A small self-supervised audio encoder (BEST-RQ), trained from scratch: soap at rate 0.0024, trained on acted Russian speech (Dusha).
Rows from block 3, named by matrix and row number. Each number is 128 + 24 x the weight over its row's rms, rounded and kept within 0 to 255. All counts start at 0. Numbers have three digits each. After the name is the row's rms in percent of the matrix's.
# conv: pointwise conv (model.blocks.3.conv.weight, 256x256x1), inputs 128-255
conv.108 098:141138125119128117149193135124098142107147071160153107089081130157118172173109137129100164103154114118140147109138182141129104092108120098113088142167130149092128125100076135117090131159103145125078088111117183148149128131152105138113123131117096131119130119152125140114093118129141116117179147126133097089157142120124116114139124161136131125154117143154125129151150150137117138140103
conv.109 103:137145083146133130114107114138116159150136119137154126131125113166123119119106126078145128133122149084113179093138097139147088103183135150172147162118185105112153124123110109152154118103162128111098145120116122136103111134089135099096135132118142165124123083129100111152117121218136119122124152121134130169144099124137183141120149089130112139171122149147115129137099125133114153152110
conv.110 098:103132082118103132154101132090139117097086148063130100171121091139166128105141144108110145118120109147102123113195116137135124112158113089146136116138156140131106168150114106154109117142168157118132124125133097153087102167136135156119121131091137183125151170146088137124086085151134144140146106119111135140166122118141183143116094099141114140131098115126114096133118131108167120109130
conv.111 104:114111104149145182089163115145149121137108127136125174123097116112124108137140129155139134143112135120160098172080101128140122136152133157127083145112098124104097117113128104089119096130104129095125102122125123129114157111110125150148102155187083131109121107119123135136145121105130159137150164127154140114163161119133124118098164153183137144142110108114121140139096106141123129181123
conv.112 103:127130163108092133194121140137127082082191125166129127097166139114131145116113076130106141161105096126122201115145130113124101107128135107121125151130111086148143143114109090142092127142125146065116123123112131136131167125147087132147094145143159130171112117166142165171106125129143117148126124114114108101105106144124131133140120110142117108151122165124171107104083156130094125106104
conv.113 101:119172088145108118134148125117139143132163129133162132133102144146137149136139125131169159129116137089122128133195163106100138118174112118139110122121088104144135114134135156118187103152116106132110137109141128134085111149112127130156115148160124113127125135143124116125109089130124102152129174149118156124140136151117104105150178135154170123128096097183139069118093177103114128175162
conv.114 100:144103112145087111160125148143102129132140137132092127088149111141109140113109137149128146128138172114121117134135128142148118151135129135131079087086127140068106125112127134141120135187135155149177130120151162138153154127126130145139154102111093167122124126135117174151157114114098080128143131125094135090125133094120099086160116120149143158119139128111113127140059135131113121122119
conv.115 097:120177108107154090130125100132122105147114118107175119097138084131123098111154112169118125138096129143148140092139157098117123125118115134119179148134115123122090165145140147117092150110112095108132111155155136106105110147098137144154174154156116113132139120169123155129113117094133103072109110130158144191162078142121154136134147138129140170147120117143164108093083104131143124096143
conv.116 100:090104102146113164078109138133120106151125138118081130123113107153134136128114145100148079136120147128153159227094132123116119091076101110124126143127107140107102136093133158085156149162100142094119139095153100101137132151146148117095147108137140096127110147170157112129140104114143103139107120117105144090143075149146141111123118100125092147132138141095112117109135093156105088135100
conv.117 100:184106123167101128147120140155137097130098099145104177085120155094164099123118136156120163106102096149153122137129160112126107119120082086069134118116114104099086133124111083146144119131157143142159119159122132146159097146141128170122130146105134101133118076123067135092104127101103113132115115125126127123160120095112098129150116112132150137099126119118111136142172132112140110134086
conv.118 102:150168139153138144121171151149115147111137159109117146092152152125164142151133089068135123127123140114116137145125103110111129179123061101144145143093089129142084128122098140119124125126111147115144158141099095087148138101146148166137129147088127147121113155139164145134194155101130130165144091129114170127156123117117100132146138117132103107103177119115119150100150129198160129150138
conv.119 103:122109177140160124162106137131097116181138175153085160167172149114102142119088128144132131168167182105126173142120100150138144101111173140195122151132142123112128102089115121133120126111121110109171169149107144169167120125139151130109116086113159134152162127148092142119105102116136168132150130094098126133120147098112106168113102125101137126122141165130133174143127125161131107121125
conv.120 098:153115140110095138123107103120160155105167175099119099129152163144127087132126108147145093067180063108086122127124145121167111134131147125105145121155161143178100107116132152119101149157090071109109146114136127109152104132137104080111133129118179118135125144091121188136127142122108153121119155115133169108124173110137127120079137099105116115145127120097144113133095170123170124122118
conv.121 095:147141104128138104175139114147137147109140118093151121092143160119118105139134150104118120083155122093156138118088109140133156160155132171129126118072115097125124118155159132107151086144124108130137113095140139149154150147167131128143105133117118157048110134120210123153142103137114108119165097130121089135070076160134138123138175142144176084127114154148110167132083112153120103116117
conv.122 097:131111156136086114187107146135142170126121106111131098135151106111109117112148109132117123163106146121122102155141126154113153146161149120116098125126112119096118137132129138182145119132145114066090112119086154178104127124153127147129147105131129123134166087084129156114153130138124111125130176158099084125112131129124160132125081100143110153107127093162114118150100092160085136114153
conv.123 093:110143102143144089135164169125064095186091138098101108157138114143119161136098135155126113098157197147140129111116112140153096117148104122101128123141159125172173111105160138125163150136121100146159097126140120119118119128134167106107104116134178161105182179147088095125122145157121172164153087143125103113125111125115114155187140154135094141154096138136099119120122079151163136121164
conv.124 100:118088124123120093141121146077108164125125126165137115152157074132119143109120057119114121115093125158058128127120104141112175115152158109155181122150106143118099137118157110118126130115154152099127126160136094123160091121146162119090131106093098115135123141124111099144182136114115135131137100141102135107137154106105112149127117143132118148091132102129113090133119156088095158164102
conv.125 098:140142129132112132134121147121125145162147146135146140150126193174111117089121204163097107163082157121126134107134146125118149136110161096150164146123097130113124113117116147123118161113122148172126151116104140139147138115149120121128119125165138094128121159117103099181096106115151184125119163112148120141101074139118143131122122112163106153140128095092143140092084131081125130101139
conv.126 099:132139120146109106127126129118121128119115099114120140128123132114150141151170122151157163090088116128058163156139206144107097150120147117110124174110158112114097169094153117126183102113145167147255170146164149088145134145111141156105118130170113140132130129100158130123122132141116132109117096142114099170162153165154115147098180133094129113162126125130143147121115146121099110151113
conv.127 102:120140179122118138072075118089156119105121139146138134109143135145103097104106078178094145155136131107074149059140117129130121132149120142133164116139118164136136131106142095129101089099113143110122149119127104186096113142100115102096130110110153117137135130103106073142147115114090145092162149175127124188124151174136147166133163128101149119104106129110105096152150107143127194156179
conv.128 098:121148126107128128171127092108112129086105145134143132120128093155107142114099112159126146130118128115108117094139133105149150108121114135122171118142116075106109124095156106171075120110107136162123104115158085106097092125096148095106152145151159120193145125095124101129123094142143113101125120102172102106121117135140195129106177116105115113121125145070116094112107122146127122115096
conv.129 098:150129131192114135112142119135141157107141105135158145118096150108124117124183112114153122110079160124119171161170086143133113117145174064123128143209159097111130119147123154144146171128190117167154139100101114111146117169141143144090115113110141117108146164116080115139096117111116120130131146129099129127126145118179159137164122135133171140130174151109149141144122141132147168144136
conv.130 096:101133137099149134130113134112122134138144090131122142129159183084112170121112095134121163168135125128122146138152144113136160137126128120119119136101146076115109123153168162118128097152123123125099100189122157080070096130137138131140126156120088136193172103107109120115140126149089148194105153159089129123132170133119128107134081096141142119134132121116109133145124119100139103155101
conv.131 101:086066148098098123125148159114116120118111106121141135189101121130113175117115117132130166116105125148143121173124105126101154122101133097108160133044156142140145112144129172172129099154118153125147143137122130119133134162108133114111161123129161105159132112143146123139178087137157140150093122110112140096093118167155118101127085114110112138149118167133134118148161107138127073133104
conv.132 099:138144101137084106163134132138135144166106131107093130129128117156138122094129133176140167112105136115093099151125109127138172150129131089093130087135099106098130130124111136142161108124065150108173123086154140134125160089110116121200139116158149112156153127141117134122202146146126160123142093125137139107161123145139099112132161115143132096111136133111108107130125103111092101133123
conv.133 104:101080110154110106144150140137138109168102119090124089124148128097103127085132131163119126102082101094079111120112144134153110129131166117121145105162128118140155110134126150124134153159095130140140090145135148142119130129145107072147111118142103150161103098083146096162106095142118164114153081088114103147040116156088121144150145111174144114110107109137116105098103094140151110133119
conv.134 094:133143124101147133130126122101113129119156168163094117132111115134138108119123148116099127109148108144113092133126130136121118138103160119110130150126127104096169122131135121153140110150138085118110112121173134100113159143078103112137140149156124156115152110148137145167089153087134155137132141128143087166133098098159147152138159127137137131152141120117119137155125111104172121091138
conv.135 101:157169171133122130106108103053118113122156128134140158154140121106114130112133122126129148074085172117115103098122140128098104152132101104118151123093133111110121073112112106135163137119152160066114107088164107110132100120128118149139149150123126082111112143163138121114116142127127125122134134137112088159095134106121148112133138086122130143135131119169095151104150109135124092115129
conv.136 097:135135159124138118124120100150123110155089140136119132139123098094117121075138143132145126140112116132081155150160111135107103128124136121138164100085150140140101100096089167124118110113099118137143138154148145106099149126125118187087107184196079133119103112122104093120132107115145146156146141161092129112160118108159154154119136123097107169196079102118145133155113151145207134166124
conv.137 102:136078156128098155129107117105137089099155139104098125093122141109155144165133128132100134206104137096114089132176110147115127115127140114137106110118106106120127143123155146141119143121119113109141173115134122123130105123109102136101119138088169136140101134119124110150135121167126146108118126138135125181144189114097150117140138110128128123111113123133143137088081114136189102130101
conv.138 103:120154149114142160093138133076118130105120154119171121117125111127106175090172154137097133080125121145115122102139134087124137098119121107108090140101075149192118135182157157127114092107096156124137112139087147143138124107110109116169138152157073106134092141172137107146104118147144173143162132097094102155110106154131106105154162149167091107117093133152115132114112168122128129156115
conv.139 103:131153101157118123097108142175148121132130128127163100158098128117178111122091140131147114111105132146096140125138100126099100097175166101093131122118120142110104123114137152170143096134145144138113107091089162127124128143102125145157141098104112136146079119143137150102104156099085070129133113140107142122092135122133110181094128085116130089116104139151104135146140148132106086074114
conv.140 106:119127133136116111125162114154185112137121134110102128135138088131144138115106133139141134123110112121144104135137159161175066133138141118119135155126159151135156103073158093126116107134148107104110117155110144117137141107160106104143092099110128094123132106112097138112157163145092129129098139150104114118174125135104102127122129121103185121113115093153147113109137150143111145098144
conv.141 098:098097126109126148134081177150093125135132115143126155156188127133125141109125157147111147108128120123148109135147132142137130118141119123151137099079141119148136109130145159147090120124082137087129106146151128174121112110150127067096117150164127108145138125078101193094129135101120106124121075118143122102155186121121122149099134131158136149096121146147152116113146102156181097156125
conv.142 098:121140103124182097105116107109123127124149127101125088134160128124096132145143135143130110148131169110106093101150123152132077091116167157132167166170177110127127080113125131164125115133133115113139102144165122137117136176161132143190178138120106150168142121160128133153134125137107121086135151131136150123128096129116130108115098121149120109139101151147174089130081121141173141139079
conv.143 100:096148099121106132134121143075151104122135102102086127151151104118088162125151134105147129137117151100113163135172121118096153152186136085122157128112135136110119189143149143140147126148105118081120104129153128134155111104093173101154124136112125149155157109135087139101156166105155120130169092143130146085121112102111158113130119100125150103127124135139101112094125120134156104132133
conv.144 099:108110120120114117122110123108138148139101098088109141117121130111163117148140120136142142133123129077112058140166128095131143112114147058125143140129160130183080101096097127110124111083125108126127154127178071157157123185151156121131162149144105162135114101114153127175097106129151104100121108121121155127156058184155155144131146143132109145102097157132186173139130116130137113129130
conv.145 097:093135107156093143201113095120095102114130116199129137101167137119136146142092158103132128111085106150141169147114088147128168092147115100129168148130097114198114109117131132156104123143136161112131121139117139119115137131147163104107145119146111136129127148139157154138136124165133128084126084114136147105103182089176119121126148173114113151122144164142080168123118141130104147163123
conv.146 096:104152111157115111150135113175110168142140095105144149156117154166138130093151152134147121109169134120122131151150100170166094209119112113139112130154160124181101115115114142125108169176149093115120145145115197102130134119145122153115113089133101143133148082102114146162096140120094143149129109109132150108122127088118120111118121147134144129149118149110108146116090149107112116139115
conv.147 100:167095189140135152124152146110175137168142119110098122111120141118123082102169106110139116153143109090115169152124127158172107094120121140137098123175131131123134125125137136096127123112130116169139144176096135061116112130135122133134139128111151098108139140135108100128103126195121124146100098108135137135131102130134128135218140136139110116165132129107131103088161133125150186137107
conv.148 099:154122158172142079131146101118111176140146119101102127131174124128140116088146120109151134105088150127130132120102146121173148110160077089150101125096122099088116107098104135108127149147170137110089100172155120125151127132111129148121148160108114148165121161120121114138138148123113101173111147124126111105149098124092123115130118114145102110153106131121148129126120081150109090112100
conv.149 099:152137097136169103122112087127109112136136090122105110141132169115166104123138106173111114183125176122158138119123125153140147135171178152130186120083118163135103128094100118095092141125101082161152132144096152148126156114119126117083110109118135112115178128135138140143107129099140109128135118192105156118102086151143126133132133160094124129138112122133101109181143158133134130101159
conv.150 101:121139127109067141137131115143099116140098112110108128160135168145099132150129104156152124115114091090130052115126119139107114125165127123126099120124127131114124133105118115157140098117170114095112140130116102106141119122123130128184151157164147126154129197132117113172129164119124169108128156119170171132166094140120119131127119166103118138122191105146168124183108171154093102120102
conv.151 097:115161168116138154121131130134129132126139154162186126130150092109127165107165131166127123194120113134154129128100151141089119129106143085115129093130179152122149131127127120137141120117189146137154139128166099147144172129101115137097141161137124123174094141122168134143155156162187139107137112121123134194148108133144122141165141123150130152115141151119162134126139151130083146127148
conv.152 099:117134129098066110137112092127196105075153127132098126113153159082140162116111140125112143156091115123120138137110122145136108107125124093141157121149142144142103135101166119132125116131110145110141116111088134111101132146154170167105146130134146151130136115131156116100117068124124132125100148101142137144143106172116149121157139112115102136125084130117098160139118161150103087155123
conv.153 098:153154095173077116115181121132102127104146133099094152104111138110104144148159104118169146123132112139099163138143133083138126143106121104107167145123119131113112146137128113125146109141114076118121138134122129106140136103133133128139101158132126138121115160131122134075115115112124172079190171127126137122118108147140103128118123140154115153149137097132152102146109144135120097077091
conv.154 101:133129155122131167144160160130114132113085135174124088117091124144128095135125116152146111130110162130141166170183147136165098112124103106124126086150153076121138091109118148099089175134137145132126143138118136112140137127144153109127130135155108127144135148113140131118148101129118129191103132147138095121204120144110076121118104139138110130153110132099115089120097121156082149148129
conv.155 098:114153114134126154106145136135128101119118167100163157113124118120109195130140124120162148108099113129113103139132129147129160147116105157102056138103144083114086105128136137150168140103158162099118146102147124100130134136137141113135087156135135112146118148106137131152091135134123123092152158111137132122117087127125150122148122195130140130155136107146177174128101150156143073115115
conv.156 100:133114149149118117144125184102150150108116173122153134121118137130153157126158149170176094140140081128099164135108131147123169116148080134117133151140129145109130124165124124099097135204123146112142114122120128153134118152118133116159170140109127078146139132202169132149104094162144131129177111161136117128117108085146093128164138117132112098121125156116127111099163148125156128123117
conv.157 101:137127140148110163155148141110120134098142153121138145106132122129199175141199136188092135113153140144132127161150147141133128127087128069140126130171157131130083187139100199161172173113115140138125089096115112135127126144123118135169107163154090143112151096099135150095125137167117110127103159107152143128151142111142104145086147134133128131130150150131111143103106149187158106128115
conv.158 098:115166125158129123134119151171142141146139134105169108169147152137133113127173130189122147161108113114178103076125154129115121129170182126134118160162134152141167133184059109126108119136116142123138135167139115106091137115104115133107120146147120134188097170128151107165114107132121143134128100175106114117118120135130121146123126115130134097181107116122166139125098135117137119125123
conv.159 101:126118107126139140121183111135155125120138118110139124144075104111143143131180129127124110173144135115125145131125123109124137172124103137102160135175148114139136119144127160146067138117076112099150116192142168170111145084110137148132133113084126101134113108155184107121130119136155122115115099185121118128088153155223124124116132154137137098106166131176119106166131151136107113143143
conv.160 099:121115108108113129141161097125151128135091122126107145082107115092129147154113113124098151148107143120067107110134113135201139123115143131122090171115137131164105143151099127105121118116122130086084140146156155198112098105129059124098125124111162177141130125158125163163143088110132148137122099105097131167082097153137126137125121105110136141121088110158138116167134124162167085128137
conv.161 099:129122137124117125093095143174149140097116154122112120140218193174127102137145145160102117118143123110094150115122133128129137126153128127164173121141120109137107078142177128118103125152133147126141114135128120129152090194125132103111104122104139126130131163106093150113150102090116112136113133130103155150101113151072119126189136089129111139174130100115137115110110152116136110104116
conv.162 107:132162165115125164135103094124181153108138118118133132121135134155133154129115147174150134098109141125098173111160108133085107106111151130085093107133086073140085138106110169127106125119148107158118123134113142121156120123119118117115114125130054162135109141138115085120099104162119139117140135178116129130139211160131104103085147134161106137104137137133146139113090125133125201120120
conv.163 101:142125116111105089114163106107167096134146120139163117126148136109157138121145173153124124147102142119133105090160120169122120154134111117112137102151152088135123130109139108163124094107164125085113143127095101125089125142138119102165125115119130106125087106097182128182124099122093112123134162127140115134119109135108127182159124139114173110127153080113136138133097156111102143126108
conv.164 097:131128148121145117123117108104140114103123123124112089107158148133122136109177097121129129146118175134054142148145122099129120210136095140124142101146140091131186122075138112114141119147129165111152134081106137113149146127099137126119108142165138144148135147105119123128143157082151141129088131183112148151102150090110118138125140124168144113177132148131114129102146094141116139134137
conv.165 101:125103112081127119135148153132108123113105100139095156134117119105123143121111138141098123123120121158077135097179118176139131146165119133124117122171134113184126129081134133168151136161125135103095136101143113150123092115106182106122139132095133135115105146112176163192162103129081145129147099160139134140104146154113156051115128103110114122158132101104171112154126164130149127169116
conv.166 098:163128129107124121192146148095113127185130110107122156146137097071107134135125131119180168120121101124110156111113137099111185160117118119105108090115128079133105155155089129109124150134140126151111153137114172150144098134094134157130139078126132138183197150138105124129090098149116137194118109167146130143106166151126116123106125074113133133144132107122127143145090154128096131132105
conv.167 099:122138125129146118146168133129139135090141124134116088135127126128072148138126139142128159135094134142083095129137125145150117116127126053072153115084170124126111076132120162127128103115098132090154122136171095097125123126152163158090057145132116121119148125116136093081120070053159155111129125118148100171170098121107144138131139072135140100124143109115141104131105112125171115090146
conv.168 100:161133149121159122094126100133120136111086128159177109099127147101084126102144123104085203123110133100109108062123116115095169110116111143115148148103099115112116120133144123171154141132171165151121142122108141077132125112115084150125141130117162083135146096096123125140143181142118130116114109161148145140107183150121106105124127117151083101117148147125130144151188129144123130125123
conv.169 102:120107100149134086104099148138114122150154133122118190146109116149108158123146149156107143088173126125116147119119131144102141152149145135121145135119116147139152123116104110132117119104135112093163111136147114106164141107103123152120145082200132124146149144135100155111096115149118143165095172128121170121099070125166097123102125133135138114152144168148116151155116076126124127149179
conv.170 102:110181113137124126134126158127120107135119177120164152138142084152154121128121115090139145107128124137078126092139134103136136122142151119106161096137115113201138145096113125156126090142156120153112113101140126106127142093139107114146138103163122107144101061128130171150121152140101138127106102121105099167126113113123159167122122178102161136130126119171146146132129149144098156110138
conv.171 100:143088117162126111127104137134123149111089107166087184166122133165117096164110140146116139142144124151145132154107111134157131160133098125155082119113082104126149110158099151131118142126110156075102149129149121121144141153085135190142099132114115139138145150122112091133187136163124101164118107121116162153138116152094129078151125109122148123099170083137151133113138124124134100167156
conv.172 104:110164152103128131111130079102163103126140128109122119149115168126119147100143141126132150135118143108062104115121099129108114099131125124115181114134141102128119158128168139138102169114181120163069150157143135116111115134125125155089128122113138124145110101113127082151152118159089127107106108095135136144137154112126130122130129140159119075153120100088128100138083178140122111125105
conv.173 100:186133102152115117133127117121145138127156092109140155168150132098158142100173142146128126109126121133136131077093118090150131151165114110079153102153130107138113149111164159112139163133176105123170104112127129203131099116168114134117085122143097110116110133115112167089113133081139143087099153103113157140110132131154124105140137128107110094147139118120126106176139166173128129130108
conv.174 096:137136128075118133099108078129112158151151113095174131130143121160129097135135137177156185157124141140134138100120189125105080155134142074076145126148175102127140173167147145143132102141143117158184080131154121129131158131094121147120172103127154129128151136146161145146116104116177148120127106129143092131128117129122113139143131102144177118175133098119142124104116162121124126104130
conv.175 100:145094157125131120167142182155140145134113169145118121180157118125094153149141119139119144104122152122146119114098108127161111122104129111104104093169143115121117136138123152116122200134107120192117089115155149123131130130076126131141119130118157119157085126168120120114131112119142105144116094127150142153131107130096113151157186134138086108115175101133102105129109122136107102143127
conv.176 099:104109134110150129148149111099148143125149125156138164188117107122144127171115122153104102124142113153146137117153132169145113160113140118112157124138091151145116131132130138122104195133144134140102121140120158098148103112143134128095116096090126106139125112138159112099150117132118143148122092096111151167066151148102161138158117115114113154171084103122124162118165151158126129141086
conv.177 100:120112114114110115086129134140138131121158134156146171151145108087107161114143099115118125100121111180108099117108107137159105197147123126163098105090097140142112145133126133087136099138151137112121118102124138155132173131136135084125131121101127112146120153112104160120147153125140138111150121139115122118152168128175100093190135115169112121147118098109122130154163163157144065147069
conv.178 100:187115095176125144135108151110124103144146115153116153130130083096114117132116147132203111109109154151105119097105133147136135160093132171105153140109151089163086156123111107136127125139157120126198096130126118101136072154120105092144105092126111091127153133124101171134111102148139115096142108120154147132169079107115102111132152124142127104120159106185125116091072114138096106155113
conv.179 096:131125151172147162101149155130134135103107131139110129140111147108142124122097117131116157122120186086121140136140142146080134132136168135100154133122166148096120156117117176151119140115139141114124163102151128118134073104203158165102111124116121118123135137071108117150230148163104087133125130130115101106125108128122149102105167099106173120075147128133140170100112107150116114114153
conv.180 100:140161161123134127099129123133166115149102142101141085122088099096142108130121143137123118137174133080112149114131134098127120125122135150105155110130194140102126116098151127095126138098108137141204117116131154101154113121109145141100121139155100132100130102108133124118163149126128178126112147153103111178123124111112108127125151094132139127141134097129169140121119129104190109109140
conv.181 098:122137135141115131127142098146109111157199116131122180123177175099107153127137136116153141106123114129110120111149153110152097159126150133145172110141166135094105116104166097118164091094112127142130107128189155158144113145127129110134172110114127145138146115162109132136120088124145125110151170124118142119096158149142123132118131117145079110184141123095115166090166120129137137147104
conv.182 101:172123154118095133097111146111084105159106128121139149186124129097105113104101177110148155122134138174108131150112170082099136174120149106169121116134108111147141095142127147156142088177126125134132074174120141145143101168140144095151118100149142164131107115109092109154136104112129163131144087099139125114164156127150105112146124140106151159117108109100114106134138142107124062130130
conv.183 097:105120129116107161140139124159097103123134115083162142122157162148094086117096146142145078165126144113159106112126107126100194144096078168135135131119081105161133137118095110134099147123128142139110105142142114151158165119138150128121122132112083141157104124158114129147170110143125120102165113099167159121127114130097105127131109125158124071113097124120182128105152140138151114115120
conv.184 102:142086101106145183131117139134120107142131102115155162171134111132152172148096118115096146106111115108166132136121122137100105131134128106102104081151135151098137143106148132153147095141129134144153089121125102123098094089130115129128123130185136139147166125115111221107127109107163112129141123160144160118106101160127128121143159123163158139118130107170139159109096068119121134088120
conv.185 100:120137121126091158104108146160125177064150119141108113135175168105089163167136142133174150127137105143100132155159132117140143124112166134139108153141155152093127145164137119119149140117118108100143153129115126141130127165108138107103131134132162133126118131099137115144133096116178138157105103122147120165147087066125126139094132102155115089129136114145154112108119122101111114127102
conv.186 105:118142113136124176134114131137150155129157137185155160139142112102124162134147065122127118101157128150115125073150135102078115144100134125095094148096100161115142133112117118154106134125123150122131141098149141098112119120114159171105116111089098112159113137097099061153152104132136170124143130136137117119095114150146105101130124106129157164151116123112218186146116103110103101162130
conv.187 102:158102097176090123164131131153133149177136147103150134099160175138141113111107119116142135125083144143145079158136151146095099141147176165117124119141121148123114142144155106129205138099124087145106128092154156115121105130157141131126107095191140095112135138095122137112124148148113145130138143136145181141129118125118159119151148114150126131168099085135137144165129136130114123130163
conv.188 099:134140152101146132129108117124121129126178093107093105131106175144122077108133097114073159116125120130107072102150179132137141184148148119175112146156144116138116138100137112100141150087139155152163107149128130068162153137141140145111086128124130128128110142123125141136110147126124194121117098117118103124138157155120150141112103105170127130130091156111156111156103117100072153143109
conv.189 099:111167137133060096141135144099129110126106136065139130100130154117132091169140148126128156084100118090113120077125113116145114128109168124117113122139134132137128156112103142109152124167148135144131175107133122112146102092143106121140118154121135151104153148098122117149154169111116136144102143184136123106120138160113123110107144126115166131120133094174125138124076130094166118097137
conv.190 101:120113165146073096111085102089121142130136124132146111150110111117113149120119113103133122134116135118134123107122120181117138131123139103128120123090164123115114106087111106116119076147142206147120159110106152114158144134127119119120129172087111093128128118108115111111138133141109126152157176151120128104150161132102090111145120110115120140115134167121149136106083143137105103131128
conv.191 103:111111180090138148085115130127152142109106100118158096123132114131062136126173140104136123137130123095111124125084117097140140142102103093140138118115138097119110101157138179111126150109108072117136134178141155110157101152126145098179141155101145150133120077136124132090157126121122136158120109134110144130144100131119167138114138143147121163129121180147095139101083117132142116100128
conv.192 098:151125128114139145112142093140086101111122082125132172147131115066125124097124149149098147107131127153168163111103135162115168094117128108071148105174131099140081130143132140172110129159119076109110126115138108163104098146154131117098099115120127104135130119152134121129149091106176155124107101150189108126155138106118133113082144087143094128110128117130118099125082097119119185120085
conv.193 100:091024129091119204165128141106123083124170095095109124090141133137112149135133112116142150124157130106183159189154131154154167137109133095156114128127131122197135104133110135169139148105105135146132081105103101155140123126124089089127093164144151147110151100105152145112104099106134130129104120119146126127108138109092139152111123114133157111143092098140146145127124126133131125133131
conv.194 104:122108147152138100104155170131107098202135107099134168096113144114139147120103123122124105125084145115103136147129131137130127141134098154150094126082089128107127154106123146112102138137175120090108183102133088116154119120132114088129135132150116131110193189098101107146165119143144163118135110134118138119145164110120083129123155109118148115096160122136128121173118104149118121107128
conv.195 101:136131131128091147133091140140148115121082105118140090129144098117163159094149118143157128156153127161111138142145150140138102142133116147085160118118110116123087213106134128129116131133178131111158123108075114065132115150081209122131117132128131121131151134127108150123113146113153140063087124143174155140194126136108137116113134121113184135106161109100124138124084109105119132107111
conv.196 103:125131101152084121128185148110128132138120135039151122124138112149123165090113190116121134137110113105163072145138117135136140150115106118079093108120132121157108131118151124150162131129137136134118116122148141127124104064153123065160104121163112145127124106144119129119114099132119136122145094118120134118176139125129173161151148092116182102118105112108124078101123137125175106126136
conv.197 102:106118118134118153103148132143131128097150096109113127161130168145104128104170144099146073094107114126159139116135103134134145167184124145105098180150120115122154134122064169123131146113102118098129124133138154129137147151088117098173138101138159115112128102105070156176144116124146126111150114088109135109104155116103121138099125129134138130138144097137129104085153134117114112120171
conv.198 097:127121069162116094120113162101135129105121060151160128123121154105130151104096135142095128137116148129161135133140103122128086112145111096120128151147150136139134102136104144139095104123129096137146121126187156106114133116126112098139128129171171132138129156072098117119130135115089100138118130113188123112186181082115142088098183084103135122120132112145090154147114124107143160122143
conv.199 102:118099125166118131078106107104152132168141081129109146146142121133180162124133140143147133151085129141163149165138129106108137107130089129161121142128164181093153122157119100120129097133125125108117164142131085109109123138162105138117191159129107100140157125100086163142141119122114111160111143120116126140146097069160108132125117123101162132088171105130096137126125121121098115145131
conv.200 104:117126124093107079162156150089110127137147090097119126133133094125123133128118114133140110174108095147144109108157139147147142090083129137127134189121147084094133188134120091115122105082110118091130211139122132124176099096116153098152183109103111097126118145166112133135104113135149106141176095155103092126142127119133143107123111121129161130167111096173093115159169136115146093102107
conv.201 103:153144148101127162145157111102124136136156101121125137121136118119157138124113118134127131160078117148128169137141093142146151123129132145110145140175164139123074158148117110130109105124149165164118164117151113119128088150137120116166090135119211146101082118121100105178165111127104126146106125097111160109171085136119112074149140106091113138115132155126068086092095115122125109113115
conv.202 098:121122158129108164127164104163131142119052111162158110122155129101122106152107183103152130124100153142136122130138115108135116176135153123144148107130081158162146140106173139122128105096131137140134135069121090114149129110147163104132126165181122195121113118137093102092116142126108107115091123106133146109099140116119156132097166089100107128121177163098096144149125094158123145155128
conv.203 098:135114112134133073132191143196122112163133113152165176164078151130099176174115150167101133145119122138132118135110142169135122149110137198124115094144127142136152139115090117103157130119105084117124104125130131148087151132123154124129114116102137149110111155138119113115172142112120169085131102134118106105148156131106144095116105168133153143122133124095169152159141121130120124138144
conv.204 097:147113092151093154106120177117130122120105111127177108112113095125120108163144088107117159130133151160082171117147157113131135085191123106109133118118160096131143123176178091166120114113109119151126152176129137118135104106139097075167150167151151149138173166094113123106187169142125121155132097155145091138094156140146129128125114094163133111119148152140135100162131134127105090113142
conv.205 100:129148174136115142134118153143104164110117117126163124136142151173145137154125116100115153148146172170103127153145128093118160170107128143124107131124119134126180142143125104094111146135134144078075080130122106119165150126171134118117146090122171128097155131151163147167113121158163174123101150133137130126112117107138146143130136111136151144086146120138182090140121145103153118146156
conv.206 104:153139138138073136133140125127155165110112169172172141100132117152166154135179110137117121131102127137115174168110130113072139160103091136135097136117137103146174118148077145103123131159170129122125132120109114086120121120072125129099159133152090101150131137150139115166153118118100122131123127159131107097143133127120156142128149146117174110117124098106152129107177102121160168054137
conv.207 096:154118124110099151101130088155126124110160103145126156113108150065106120151151119127125140143110158097126135132112092125146138149123117122124150091140150113127142129139122142135121112209113126088086137126128125132089098130144133178141110135111130170159114118120137081095091143109148155128151139148132129157139129147132123131126140098118132114149135148108097101164178109174131121137102
conv.208 102:142104148129172167158146134093162147112119158102114155142100114097130120084180132097127092083131132109132092160107092095128154174177132159111113101121127162091121094113131126089103118131087096121130165157125114158124121090149122130129113134146127090158127138121114157113094133168119136108159100131105110141149169141161137162114171112142104117148128132123074166119162132127131145119135
conv.209 104:165042149151088181133092139139129105122154152208130122066115124138143110131146062116138145140119133135069162124109134130126105101146169104140138130114128129098144110116154117123115125093116130118148104079114153103161105117145139134086139146148112104121152155131137099108126178165124126108143159142123131113104119102132122115141117169164095160174138087149118143114113174110142187117125
conv.210 100:117070118079106122074147085168087100147134148099124156116131131110139129096118133149116139126122137102109142141130134101111132212118120120162118117110143154146151155083116155153137169157136161135170193120126174132112089138137152150097125128148144098134113157143167125118101126095121108130094073112170111112148149118104112138120129115117173133152139124137111113169099170132094120127133
conv.211 099:100082120114113139130133097119105140116124126111075150140139163114120110137124105154154156119119141101127138124121162105109138112125070127085098114129147095132078103106120153148110118138148112124121140112180135136116128139131118081131138187104149151128136144075091101121111130139120124125122064151131110105144122134148150107129148106125133110120120073155196140136121138101079153142143
conv.212 104:139039110131112105138112129132129189127125135115109133152159146125165186097143128111094121081133118152130100133122158145152124105118117098143132103139094115141142131130123134119096144149128085139130172161127137148124114119085112131129130122109149117105111079078186209129137095103138135093108112110114144120093173099120126110135127158103157138128103121117158146130125115102129159136112